python train.py --encoder_norm="groupnorm" --decoder_norm="layernorm" --decoder_activation="swiglu" --decoder_fused_qkv=true --beta1=0.95 --steps=10300 --warmup_steps=2060 --adamw_weight_decay_other_params=0.01
Rows from block 3 of the text decoder, named by matrix and row number. Rows with one number belong to one attention dimension. Each number is 200 + 30 x the weight over its row's rms, rounded and kept within 0 to 999. All counts start at 0. After the name is the row's rms in percent of the matrix's.
# v: attention query, key and value (stacked) (decoder.blocks.3.attn.qkv.weight, 576x192, the v third), inputs 144-191
# proj: attention output (decoder.blocks.3.attn.proj.weight, 192x192, transposed), outputs 144-191
v.30,132,191,205,155,161,165,259,211,161,193,191,135,177,178,246,197,202,205,219,198,170,222,230,143,187,219,245,195,197,225,219,214,206,234,232,199,182,251,160,204,245,208,190,226,169,293,219,229,227
proj.30,107,215,220,212,228,229,116,198,167,199,206,178,217,222,210,208,123,197,167,167,187,212,258,197,228,164,178,188,275,149,170,225,238,213,130,183,202,208,262,204,159,195,202,195,172,182,222,165,159
v.31,116,220,188,210,211,143,238,232,233,146,190,181,263,202,194,192,193,182,195,228,249,212,193,253,178,223,249,159,188,218,265,182,203,193,250,135,193,207,175,177,233,177,174,149,203,151,184,203,181
proj.31,097,180,205,249,170,182,167,169,182,213,172,177,177,196,173,235,197,182,200,177,198,184,160,213,244,196,183,229,184,200,99,196,202,213,256,257,188,239,153,196,266,194,116,191,222,232,196,216,173
v.32,081,165,207,192,185,182,204,209,215,207,204,209,214,196,254,214,205,196,211,175,152,161,239,189,176,199,200,182,191,177,177,210,259,244,213,221,196,170,214,183,127,220,209,130,250,250,192,241,245
proj.32,099,212,215,207,190,204,168,203,216,230,208,161,121,203,214,163,189,202,193,156,244,282,196,199,232,199,202,121,209,259,184,198,211,163,205,258,183,223,196,228,237,229,190,213,198,243,173,202,185
v.33,079,231,246,246,114,218,186,259,223,146,212,153,226,166,213,164,220,184,197,174,213,231,163,180,224,223,224,245,180,183,224,215,174,210,173,251,177,227,148,241,258,219,227,186,215,181,196,210,220
proj.33,098,196,201,217,226,168,217,196,166,256,223,216,190,249,218,239,214,225,183,171,199,182,154,184,147,183,234,208,249,245,186,175,246,143,175,201,226,212,177,143,245,202,192,268,249,187,227,166,195
v.34,074,231,242,205,190,145,193,170,210,195,179,184,200,176,225,192,190,140,194,146,201,212,229,114,218,233,171,184,156,167,221,188,188,240,192,247,159,169,214,193,165,177,182,180,266,209,201,206,177
proj.34,089,193,184,200,236,226,214,156,215,139,230,203,157,195,187,198,225,226,205,230,200,206,219,235,186,206,209,280,186,236,228,129,155,196,237,195,241,212,207,171,165,231,232,175,177,231,219,172,284
v.35,076,189,197,207,174,180,234,179,235,214,269,201,208,219,187,187,195,147,212,171,218,195,246,191,178,214,189,184,209,200,170,177,163,224,166,175,183,202,196,164,171,168,141,215,179,208,222,183,217
proj.35,100,219,175,204,209,233,190,237,215,242,187,136,199,158,219,181,180,237,178,176,207,212,168,195,245,219,204,267,190,170,195,269,196,195,233,226,182,184,199,227,222,209,241,178,165,219,188,230,205
v.36,076,192,206,210,203,218,228,198,220,218,238,159,204,209,137,216,172,192,252,216,210,220,185,243,249,198,149,154,222,188,210,170,142,180,192,245,227,239,198,189,139,182,176,213,182,193,210,149,183
proj.36,092,207,159,198,254,212,165,249,264,196,163,207,241,221,203,221,175,210,233,190,203,180,194,217,148,219,220,270,180,201,203,195,225,207,165,259,202,133,207,169,184,248,155,203,215,196,165,209,219
v.37,081,254,213,182,173,230,177,190,207,186,208,207,210,215,238,208,151,248,190,209,188,195,171,169,190,246,165,246,180,228,218,223,160,173,208,192,217,142,205,178,237,152,211,212,179,205,198,245,189
proj.37,103,155,176,215,222,208,217,199,156,221,179,185,189,189,172,231,261,218,213,178,211,164,165,199,192,221,199,146,250,168,221,209,169,185,198,185,180,232,213,220,187,187,236,195,237,201,213,129,199
v.38,086,167,152,201,244,146,219,216,162,177,212,174,180,204,196,147,207,219,160,212,234,218,255,212,245,135,208,192,210,192,227,149,216,226,208,188,233,228,189,255,238,124,247,188,141,239,185,205,150
proj.38,101,200,196,180,204,207,254,174,178,191,212,243,221,231,232,250,240,176,169,201,151,222,189,213,204,256,208,222,154,191,159,219,185,193,176,222,193,203,252,242,187,215,159,170,196,204,187,134,162
v.39,079,232,216,198,182,190,197,187,186,231,151,218,171,238,184,217,213,186,245,241,196,137,228,245,192,188,187,154,165,179,224,241,244,219,238,231,197,198,181,184,170,232,170,223,218,214,151,202,140
proj.39,095,186,223,182,147,160,249,165,244,203,181,201,191,200,196,151,191,187,228,184,213,184,194,201,276,189,245,142,231,195,202,179,176,249,131,200,210,217,235,166,218,196,213,240,267,278,216,195,220
v.40,077,187,212,219,174,206,212,194,164,192,199,220,179,253,174,189,231,218,226,197,235,171,178,222,141,190,196,218,203,146,187,251,233,201,197,189,193,244,211,186,210,155,158,252,250,119,178,198,202
proj.40,096,230,174,204,194,239,198,221,210,247,241,270,215,163,136,245,218,174,193,136,117,181,224,193,197,198,226,186,191,198,227,171,197,223,223,144,187,201,173,225,185,228,213,204,183,204,238,194,116
v.41,078,216,184,175,203,191,221,240,209,230,189,152,213,183,185,187,222,193,122,211,158,192,214,223,192,175,180,232,173,152,187,161,251,234,205,196,200,221,166,205,270,242,219,239,174,206,175,191,179
proj.41,100,199,171,219,176,148,195,197,210,188,185,247,222,176,238,191,187,154,233,168,150,165,220,223,194,212,244,198,197,238,170,212,177,213,180,220,225,133,224,139,218,197,199,223,264,193,214,189,277
v.42,076,186,250,230,215,173,230,195,147,187,183,217,232,186,174,199,242,281,264,220,170,208,228,251,250,218,192,154,162,220,183,194,174,145,165,208,234,209,227,175,208,160,218,164,232,160,206,208,166
proj.42,093,241,242,157,217,160,234,152,181,194,204,191,155,236,218,187,161,219,206,256,182,220,168,247,228,188,240,211,211,183,211,162,202,173,213,144,174,208,221,222,166,184,198,229,211,247,167,166,140
v.43,079,237,180,226,147,209,187,158,190,210,178,170,217,141,129,210,145,195,208,189,194,229,190,243,196,237,236,211,202,195,236,236,188,162,207,179,209,209,188,244,176,253,176,156,170,172,197,174,192
proj.43,096,141,181,172,219,223,263,183,248,202,219,188,220,226,266,224,201,171,197,236,216,170,189,176,175,178,199,193,176,223,230,217,162,201,161,182,253,209,147,225,199,246,171,250,225,225,184,207,217
v.44,072,220,150,223,277,225,142,164,186,182,204,259,200,145,158,187,135,190,200,222,206,185,166,207,198,146,229,186,236,228,222,225,208,152,173,196,151,211,219,174,214,235,224,156,235,214,198,174,169
proj.44,086,205,230,210,203,201,182,158,220,203,221,108,253,225,236,174,195,193,235,199,224,180,260,175,194,202,172,185,153,166,174,180,228,205,197,189,253,201,211,205,191,197,195,176,187,203,245,191,211
v.45,076,206,197,212,212,158,251,212,225,210,222,220,200,253,198,163,215,204,240,185,222,190,222,183,201,187,169,184,213,177,217,219,197,173,133,150,180,225,222,197,219,209,166,216,214,241,219,208,186
proj.45,096,202,230,180,165,209,282,164,191,233,183,158,210,107,218,208,221,232,192,182,197,191,186,195,221,198,195,228,187,195,203,181,237,192,241,250,186,219,241,202,198,194,218,155,198,187,242,162,278
v.46,078,224,260,219,204,228,191,234,183,154,232,195,156,225,188,238,180,195,212,222,152,229,225,229,247,221,205,171,152,148,201,187,193,144,183,155,192,221,145,162,195,199,182,242,227,217,280,196,187
proj.46,094,161,169,223,221,189,140,189,137,185,205,184,225,181,246,191,214,242,192,180,180,223,137,167,210,151,204,253,228,150,173,230,179,181,176,218,194,190,206,206,223,220,240,212,243,202,184,202,155
v.47,077,204,257,160,213,221,175,240,197,182,209,225,185,228,157,234,207,175,156,150,198,170,237,213,211,195,183,190,202,250,214,219,173,190,197,162,201,230,162,219,124,165,205,207,212,132,218,203,164
proj.47,096,194,170,214,201,176,194,149,207,146,243,220,188,245,179,239,201,211,211,199,200,246,215,191,243,209,209,243,150,162,181,217,196,188,202,225,188,195,231,214,231,227,199,200,200,230,98,181,178
v.48,075,172,139,182,220,170,206,143,219,259,183,181,208,197,188,232,209,248,148,215,167,180,211,219,176,198,233,225,215,236,204,204,244,272,199,239,211,196,175,203,229,206,214,220,205,188,207,169,218
proj.48,087,214,210,209,172,198,180,227,183,193,227,196,208,195,227,183,157,157,191,239,241,230,186,205,244,225,170,184,187,217,177,197,180,157,207,139,190,160,244,179,188,193,199,229,229,216,196,215,182
v.49,075,187,213,241,188,197,202,189,170,185,176,195,200,183,203,162,221,195,162,171,170,152,185,151,210,179,243,163,171,235,212,217,206,203,236,225,210,219,207,197,247,222,215,138,235,229,182,139,179
proj.49,092,244,200,217,199,217,161,179,160,187,216,193,221,199,271,241,228,149,175,199,176,220,207,117,197,167,190,178,172,232,171,168,211,176,218,132,277,254,192,227,134,222,162,262,193,213,196,235,214
v.50,079,211,262,201,211,192,169,211,188,210,200,216,206,177,149,241,197,196,176,264,201,212,198,262,220,208,241,263,213,141,169,213,201,176,151,210,204,216,209,223,156,198,159,204,167,212,208,205,175
proj.50,095,247,153,190,217,166,194,219,189,220,185,222,209,212,211,202,195,225,229,182,185,179,176,188,199,190,219,153,216,231,197,180,199,183,142,201,129,206,199,242,230,220,169,164,233,212,171,223,159
v.51,076,252,211,198,236,187,192,249,166,267,228,212,234,192,199,211,186,192,189,196,238,243,124,194,213,164,191,251,168,218,170,249,238,201,230,181,176,179,178,162,177,194,235,206,202,185,184,208,173
proj.51,091,183,213,215,168,187,161,158,218,170,181,172,162,213,168,200,218,190,216,157,168,172,244,162,177,203,238,214,196,169,182,237,194,253,206,196,202,153,164,219,191,211,145,164,166,207,200,190,240
v.52,080,218,215,222,152,189,183,207,170,191,209,250,111,201,182,256,195,168,167,181,182,157,187,187,195,194,167,216,163,250,226,191,193,172,217,218,226,168,200,244,170,168,197,219,205,239,160,194,182
proj.52,102,233,180,138,205,137,220,173,235,164,206,228,205,216,190,208,199,246,168,178,205,254,185,188,188,186,202,197,230,205,171,211,175,175,188,212,194,173,180,232,121,195,203,212,212,199,162,222,212
v.53,078,210,186,191,239,158,186,170,217,237,205,189,217,247,245,143,162,159,197,228,179,198,228,216,249,169,182,169,227,176,217,173,195,208,216,198,197,184,179,117,178,156,196,184,191,201,176,149,190
proj.53,095,184,162,227,184,248,194,217,233,198,189,192,211,174,158,174,284,190,230,245,205,216,185,208,170,131,183,199,214,192,224,241,236,257,181,200,244,143,277,231,198,244,177,201,169,239,205,244,205
v.54,091,189,251,223,160,181,149,218,195,197,208,234,182,173,222,216,167,170,160,210,212,205,232,213,248,166,238,197,191,173,196,187,208,186,210,219,183,162,194,178,171,191,213,229,156,192,153,154,162
proj.54,108,200,179,173,190,177,224,180,217,168,211,213,237,251,174,208,203,219,229,205,215,206,232,207,152,160,140,203,203,240,171,269,214,217,130,247,146,184,157,189,188,189,207,200,187,219,199,234,176
v.55,073,163,177,197,182,250,213,203,119,195,228,195,164,205,174,250,237,220,223,237,196,184,206,234,164,155,225,243,205,185,160,231,237,238,267,259,250,219,185,222,225,251,207,210,226,194,190,261,133
proj.55,087,200,174,193,142,166,268,139,212,244,131,224,182,174,190,180,200,155,154,172,206,203,195,198,231,274,153,184,222,205,176,209,168,226,209,194,177,172,206,226,211,203,250,229,244,187,233,172,202
v.56,072,205,195,186,143,177,212,234,162,165,175,236,218,177,153,167,263,175,208,196,181,193,183,257,220,168,193,128,245,172,177,165,192,208,175,177,211,216,159,160,197,166,235,203,198,214,226,194,210
proj.56,089,228,277,201,195,232,194,183,201,249,220,161,194,154,195,212,197,235,175,237,202,227,216,190,152,171,210,190,186,196,217,218,197,206,231,169,222,156,213,210,190,217,167,219,232,189,229,199,170
v.57,072,182,183,199,138,184,213,220,239,192,225,190,202,242,252,188,216,200,232,236,200,169,220,150,202,281,197,181,234,125,154,138,231,247,211,199,223,132,202,170,211,182,178,221,202,172,166,216,175
proj.57,090,221,181,175,196,198,223,203,180,192,219,220,199,137,186,178,221,192,190,201,164,200,147,218,243,133,221,250,217,263,232,272,179,229,217,181,185,217,190,194,250,196,213,190,213,173,220,278,187
v.58,079,206,219,135,273,175,215,178,199,199,153,207,226,239,177,209,210,208,258,256,209,252,199,232,160,196,189,233,224,238,179,250,178,188,232,199,181,181,231,201,197,152,196,197,205,186,154,210,178
proj.58,098,174,161,171,158,204,216,242,256,221,153,187,210,225,194,187,211,193,203,173,168,155,187,174,156,199,190,189,190,180,210,178,217,218,133,181,144,208,168,229,153,233,139,182,140,234,195,210,227
v.59,077,195,240,170,161,188,203,222,195,243,155,240,228,196,175,230,200,163,195,202,212,189,199,192,220,193,220,199,169,173,209,215,210,248,214,171,162,188,188,197,213,217,201,240,221,230,175,201,235
proj.59,094,267,164,256,154,168,177,188,220,198,227,174,215,225,279,191,171,216,188,170,151,200,221,175,235,212,261,207,203,201,203,140,186,211,167,206,240,176,230,249,187,229,203,250,188,234,199,160,241
v.60,084,188,197,182,183,193,179,157,196,224,218,175,211,193,181,198,203,238,184,266,145,180,174,233,194,255,211,151,228,217,176,214,181,208,190,265,215,219,197,196,226,205,182,208,127,155,153,226,160
proj.60,101,134,236,209,212,215,161,214,182,187,148,195,234,195,133,186,192,170,189,176,189,200,179,178,185,191,193,188,153,188,240,217,170,190,186,165,233,204,195,190,215,155,204,194,235,178,279,215,208
v.61,069,204,197,202,214,259,184,228,242,210,207,146,221,225,222,223,209,153,210,258,181,190,187,301,226,151,218,185,198,164,216,200,225,167,214,179,213,200,195,192,198,231,199,219,196,153,201,177,162
proj.61,080,176,206,205,192,209,228,194,218,204,211,160,204,220,163,175,207,220,206,180,250,245,168,173,154,206,186,203,197,247,193,258,223,213,156,201,184,201,201,185,237,220,178,207,230,189,174,233,167