Weights of a small encoder-decoder audio transcriber: encoder widths [96, 96, 96, 96], decoder activation swiglu.
Rows from block 5 of the text decoder of a small encoder-decoder audio transcriber, named by matrix and row number. Rows with one number belong to one neuron. Each number is 200 + 40 x the weight over its row's rms, rounded and kept within 0 to 999. All counts start at 0.
Before each neuron's rows are labels from the 100 texts, of 14976, where the neuron reaches its largest size: "tokens" is the input token at the peak. Only what is clearly more common there than usual is listed. The data: short read English sentences (LibriTTS-R). In brackets: how many of the 100, against the usual share in percent.
# gate: MLP gate (decoder.blocks.5.mlp.gate.weight, 768x192), inputs 128-191
# fc1: MLP up (decoder.blocks.5.mlp.fc1.weight, 768x192), inputs 128-191
# fc2: MLP down (decoder.blocks.5.mlp.fc2.weight, 192x768, transposed), outputs 128-191

tokens: "best" (11 vs 0)
gate.399,249,252,162,207,227,178,180,228,228,240,148,184,206,204,171,140,141,157,187,215,230,154,163,141,201,182,200,193,255,195,171,197,197,189,305,230,196,156,208,233,236,208,210,220,167,163,146,188,123,244,223,151,209,220,265,216,236,252,270,182,228,163,162,144
fc1.399,219,226,159,211,227,218,261,243,211,186,193,206,177,198,202,212,191,211,231,169,171,273,226,128,210,234,150,254,177,204,204,178,188,170,253,226,225,278,151,155,199,205,219,186,195,245,199,171,158,173,191,255,222,270,239,213,185,212,188,207,210,211,160,188
fc2.399,263,248,180,224,178,204,213,279,166,205,187,177,221,184,173,217,189,258,275,211,166,194,218,297,181,237,204,248,115,198,159,255,231,175,207,204,216,202,136,171,228,196,255,252,290,159,233,187,216,189,136,197,233,124,138,213,204,159,210,203,168,163,238,163

tokens: "of" (20 vs 1.2); "was" (8 vs 1.2)
gate.693,214,190,215,202,232,183,193,163,219,123,199,298,288,186,223,210,193,218,245,215,156,131,155,119,182,132,214,218,164,235,106,210,213,232,214,210,166,210,162,181,259,223,247,233,216,200,255,215,202,219,242,246,184,163,267,237,229,191,219,152,166,256,160,164
fc1.693,212,130,241,271,236,290,221,242,232,246,243,237,200,142,195,214,216,221,209,268,227,272,157,196,173,156,121,143,193,227,210,129,188,195,219,170,183,221,218,185,190,203,211,189,177,221,171,142,226,197,208,219,233,156,201,210,151,258,168,181,251,176,221,91
fc2.693,185,150,184,163,263,185,279,218,282,252,153,234,196,159,150,202,186,169,157,258,226,162,173,240,193,178,247,244,200,249,194,198,263,209,238,191,213,214,206,230,171,249,148,198,157,156,141,223,273,213,245,210,225,160,198,156,175,235,185,189,177,297,199,177

tokens: "something" (34 vs 0.1); "anything" (25 vs 0.1); "nothing" (22 vs 0.1); "anybody" (8 vs 0)
gate.744,227,226,209,236,240,307,246,212,234,170,174,222,174,216,217,165,200,182,201,223,187,184,239,238,101,166,189,197,156,152,137,116,144,118,161,157,161,206,224,194,171,239,264,236,265,185,220,206,267,253,239,184,244,225,205,177,186,200,209,254,168,151,260,125
fc1.744,193,209,144,186,193,245,222,233,243,303,228,202,205,247,214,174,253,227,199,208,209,296,161,245,269,255,172,222,170,117,209,180,154,231,108,255,276,241,273,242,199,216,195,217,221,273,197,129,133,207,194,250,255,220,161,255,266,144,154,183,167,117,132,232
fc2.744,181,198,221,206,243,192,159,200,267,216,227,169,253,191,192,175,283,104,250,242,234,140,231,203,181,209,213,184,183,222,178,194,237,181,169,201,171,199,215,163,163,211,228,205,170,245,214,255,212,185,97,213,171,212,173,235,198,234,171,185,220,202,208,159

tokens: "of" (22 vs 1.2); "my" (9 vs 0.5); "like" (7 vs 0.2)
gate.214,183,207,257,141,183,191,213,263,186,136,157,198,200,230,176,159,229,167,205,184,184,231,215,205,159,213,201,184,233,162,235,218,233,191,222,164,228,181,260,212,195,243,243,279,218,105,244,176,176,276,177,191,227,142,179,245,207,141,202,231,244,216,174,231
fc1.214,220,135,258,165,104,264,176,198,152,231,178,181,201,191,235,219,223,181,224,162,214,221,231,117,131,197,200,269,160,199,144,181,266,248,182,202,229,234,262,184,188,207,217,89,187,156,256,221,125,235,251,167,254,214,190,176,170,254,163,106,127,248,259,223
fc2.214,141,282,202,204,226,231,199,216,199,174,230,137,161,255,162,174,221,140,177,197,191,206,181,216,235,236,179,142,242,241,236,123,170,221,158,193,156,181,169,168,168,209,196,240,266,180,243,177,145,255,211,227,201,126,160,154,252,191,204,216,227,149,181,268

tokens: "did" (24 vs 0.3); "is" (10 vs 1); "in" (7 vs 0.8)
gate.397,282,233,254,164,236,245,231,234,237,295,202,235,188,174,250,258,191,211,153,239,213,118,218,138,209,222,254,216,216,192,225,211,233,130,210,177,254,197,190,267,254,182,214,200,165,234,133,216,167,158,193,267,152,196,172,271,213,152,230,265,189,150,206,174
fc1.397,234,169,112,196,127,159,180,159,214,198,216,183,185,275,203,163,157,192,184,165,169,197,198,209,171,187,202,246,164,216,203,188,233,202,136,217,195,243,229,169,247,284,227,218,209,241,219,115,233,265,191,250,174,207,146,248,198,169,195,262,198,147,186,213
fc2.397,273,202,162,170,240,187,196,167,246,166,181,184,193,186,209,171,213,274,262,198,156,241,175,222,160,193,202,190,281,153,192,151,190,269,125,194,175,242,198,232,206,161,210,271,171,243,279,168,200,175,260,220,186,180,214,162,154,179,227,207,131,149,225,256

tokens: "of" (13 vs 1.2); "thing" (13 vs 0.1); "serious" (9 vs 0); "in" (7 vs 0.8)
gate.380,237,236,193,191,190,244,213,169,212,201,224,182,242,273,237,238,196,188,207,204,170,162,261,158,246,268,126,200,199,244,180,296,208,164,209,244,265,259,165,183,225,159,249,152,277,261,219,152,230,208,283,119,177,303,251,285,234,243,226,194,259,248,169,203
fc1.380,198,299,182,167,169,220,202,214,171,150,237,184,179,199,122,216,169,230,165,197,157,285,243,191,163,234,187,168,144,132,240,169,254,220,234,245,164,240,211,168,284,249,172,185,204,235,168,154,182,170,241,179,234,124,228,239,269,218,269,244,215,241,244,261
fc2.380,227,218,252,208,166,200,270,159,248,206,211,226,181,290,243,214,219,221,227,226,162,182,177,205,96,181,159,215,210,149,144,202,226,117,215,181,222,133,221,239,252,218,256,191,234,161,215,215,215,309,178,152,212,208,201,260,157,165,245,272,234,180,176,204

tokens: "you" (65 vs 1.8); "i" (31 vs 2.3)
gate.125,187,127,148,174,226,246,245,315,147,133,211,188,189,172,232,193,198,271,262,217,215,204,162,237,203,213,216,138,180,231,201,201,256,109,184,196,161,183,186,211,189,126,237,166,263,178,250,167,141,166,220,227,229,210,231,183,233,243,242,242,189,195,209,268
fc1.125,171,220,217,250,229,222,172,149,186,243,226,187,219,239,145,239,255,202,264,203,198,229,216,192,195,272,228,86,226,215,194,133,229,163,228,204,141,264,198,206,208,224,186,161,228,225,261,195,195,216,199,203,182,207,193,147,184,155,230,228,117,167,195,178
fc2.125,136,79,236,206,162,197,175,143,173,160,149,160,198,166,178,260,287,203,175,204,159,165,216,194,207,223,241,248,180,203,199,243,181,188,200,179,251,167,220,218,212,219,194,183,134,188,235,247,221,266,134,229,248,254,193,214,258,225,205,232,169,233,179,168

tokens: "best" (25 vs 0); "the" (12 vs 3.3); "each" (7 vs 0); "some" (7 vs 0.1)
gate.230,223,109,230,246,228,166,157,268,257,228,157,167,183,218,235,147,259,207,174,237,302,186,150,192,225,133,123,237,162,222,230,157,224,130,197,246,195,260,171,224,180,237,271,232,185,153,201,179,184,250,187,192,236,135,257,212,132,233,242,178,237,205,177,203
fc1.230,179,199,292,191,232,178,187,201,174,190,224,213,202,230,143,242,137,214,176,253,172,202,218,238,239,205,265,177,213,214,204,265,200,166,128,215,243,156,238,201,273,183,175,193,289,209,178,108,228,193,133,231,187,184,155,281,241,141,210,221,193,169,192,218
fc2.230,241,173,182,168,212,115,195,191,230,138,161,211,173,76,204,175,243,167,258,193,136,208,220,134,202,150,205,269,190,229,234,212,187,191,179,210,234,288,154,205,173,139,181,138,178,177,273,139,120,201,250,237,224,214,197,171,172,182,195,229,186,228,205,226

tokens: "of" (15 vs 1.2); "your" (10 vs 0.3); "oh" (8 vs 0.1); "love" (8 vs 0.1)
gate.281,246,291,225,172,200,208,262,194,156,229,147,198,214,240,189,119,160,168,154,220,176,207,242,187,140,185,203,192,148,170,190,195,73,169,185,161,221,208,169,240,219,273,212,195,232,159,207,208,154,186,211,208,161,160,179,250,182,149,172,220,251,239,212,158
fc1.281,225,259,186,205,158,222,146,204,203,235,239,227,200,228,203,162,238,208,250,152,266,168,291,273,149,164,156,142,168,141,151,182,243,159,179,195,151,185,183,183,168,262,201,175,129,209,219,247,139,225,176,236,197,261,168,150,233,273,166,213,137,132,268,178
fc2.281,239,247,170,194,220,179,238,217,121,193,195,174,213,193,132,241,176,291,183,191,175,241,213,166,181,150,242,203,269,213,210,256,211,173,203,220,176,196,151,176,198,159,138,162,252,187,210,213,276,158,291,217,185,154,190,181,164,198,206,146,190,138,233,157

tokens: "of" (15 vs 1.2); "too" (7 vs 0.1)
gate.147,243,252,230,213,172,241,184,221,171,277,133,283,209,191,279,190,194,208,222,204,225,107,135,162,177,213,170,218,223,264,260,199,219,243,199,171,219,178,237,241,286,232,117,201,211,172,186,241,196,219,202,208,244,221,180,217,213,197,218,142,267,212,252,197
fc1.147,171,130,176,133,203,194,173,164,219,199,202,140,181,191,214,210,239,176,125,197,156,235,190,228,209,215,212,238,265,264,189,176,184,212,203,196,211,158,187,173,169,170,199,133,138,292,215,193,161,198,131,171,221,154,182,187,202,224,212,171,188,141,147,200
fc2.147,175,210,243,132,231,240,188,198,276,161,203,121,151,180,189,189,212,233,167,242,219,147,251,270,249,178,114,159,150,275,124,146,244,133,213,114,190,232,151,229,225,158,205,189,202,210,204,177,216,151,227,255,160,202,196,259,251,268,169,250,246,261,192,168

tokens: "of" (29 vs 1.2); "with" (9 vs 0.4); "the" (8 vs 3.3); "a" (7 vs 1.5)
gate.632,207,213,217,165,117,168,193,225,212,156,272,81,186,87,183,220,263,202,215,236,203,184,103,241,212,185,105,202,162,253,218,124,222,112,168,245,219,163,121,199,221,249,161,276,181,213,213,194,202,225,295,247,264,140,211,206,214,217,178,173,164,206,182,212
fc1.632,166,202,182,117,226,239,210,233,204,170,168,202,206,255,235,242,293,174,253,240,189,200,191,205,213,162,149,161,210,52,153,184,230,148,263,146,253,209,137,265,210,198,167,168,252,202,189,239,232,213,217,205,150,186,216,199,288,201,139,248,225,212,234,282
fc2.632,217,192,156,196,239,216,142,251,266,265,148,177,226,200,151,218,178,173,211,221,178,178,167,162,196,124,252,216,249,182,197,190,215,288,259,266,164,190,165,218,201,178,132,233,204,221,155,162,136,132,207,249,232,221,188,182,125,265,202,247,186,158,240,197

tokens: "something" (25 vs 0.1); "any" (11 vs 0.1); "they" (9 vs 0.4); "he" (8 vs 1.3)
gate.504,221,219,221,172,180,208,171,188,210,173,219,224,208,96,152,203,189,248,261,159,181,204,239,248,187,190,210,191,157,197,250,178,235,146,237,207,173,158,230,146,129,253,244,167,308,231,270,231,195,223,172,167,112,247,155,225,173,219,223,187,204,120,180,171
fc1.504,179,190,264,172,204,134,174,209,208,273,208,151,223,230,114,255,234,166,214,240,162,208,170,172,247,200,158,204,193,248,220,200,206,229,200,240,228,303,199,294,234,199,163,216,139,170,200,174,128,184,197,200,219,168,190,253,167,171,243,241,220,178,250,161
fc2.504,193,168,152,243,206,254,214,227,192,257,187,181,288,164,126,198,150,111,226,274,197,148,226,211,238,273,223,158,169,198,199,162,240,154,189,262,175,271,239,210,196,202,210,201,204,209,167,263,210,152,172,148,169,301,176,228,140,222,246,229,220,232,194,166

tokens: "of" (11 vs 1.2); "face" (9 vs 0)
gate.659,217,184,233,233,156,220,215,216,226,191,207,130,191,222,159,234,170,131,197,211,211,185,100,199,347,216,176,276,227,223,149,248,163,191,280,221,169,156,192,149,213,194,237,241,233,214,283,172,153,146,215,175,150,172,228,145,216,216,156,261,220,151,209,191
fc1.659,181,142,195,262,173,154,198,217,203,232,139,167,269,218,205,192,135,206,143,185,271,204,174,229,151,203,260,190,164,181,261,216,226,212,188,180,182,151,172,211,249,149,190,218,156,142,144,169,200,195,183,167,137,275,169,178,166,207,262,259,206,232,214,219
fc2.659,212,181,225,220,231,165,187,182,251,221,210,203,137,249,203,191,235,152,242,199,232,159,238,155,131,247,167,161,232,222,217,169,171,151,162,119,199,188,308,257,157,189,228,128,125,144,214,192,228,260,202,238,162,199,224,222,202,221,196,239,224,196,210,170

tokens: "did" (38 vs 0.3); "of" (22 vs 1.2)
gate.208,142,121,222,152,250,238,181,229,250,132,261,181,246,216,195,139,183,166,201,197,234,279,236,207,227,201,143,243,173,180,176,182,170,190,188,182,241,220,205,279,105,225,265,269,163,180,131,233,219,149,254,210,179,194,261,216,217,179,170,161,306,177,241,185
fc1.208,212,205,197,141,116,206,148,169,172,212,284,235,144,187,207,147,203,219,253,147,239,221,223,233,181,213,139,254,274,133,176,189,197,222,161,237,187,242,206,210,236,152,240,272,162,272,169,150,184,172,140,198,177,227,231,154,271,291,175,181,235,224,177,243
fc2.208,271,199,238,246,253,200,203,215,295,179,196,203,156,230,210,215,309,173,95,100,154,138,177,172,186,207,221,181,173,198,210,181,258,252,205,218,212,225,184,239,173,226,293,210,292,181,203,212,190,176,145,114,171,208,164,229,192,122,150,162,214,198,244,271

tokens: "you" (40 vs 1.8)
gate.158,251,188,203,227,195,256,213,232,183,156,236,273,110,231,171,155,228,186,167,134,197,209,177,203,179,139,192,189,195,249,125,204,193,232,208,165,159,221,211,221,160,216,202,154,217,229,253,215,194,187,188,228,234,193,206,198,254,163,191,263,295,219,260,235
fc1.158,241,256,196,201,139,242,224,267,232,238,135,230,197,260,204,239,224,179,171,186,191,158,215,183,183,198,161,174,229,239,176,290,197,206,181,193,183,249,251,165,225,162,216,176,212,148,246,228,185,254,236,189,197,337,244,230,227,178,201,165,147,264,223,173
fc2.158,196,213,183,233,209,179,190,143,218,213,185,73,235,197,192,183,262,205,151,154,261,229,188,177,240,276,185,257,176,205,248,232,158,238,235,173,197,280,257,196,179,242,193,213,186,145,187,189,187,157,91,216,220,158,174,288,153,210,107,196,187,198,171,161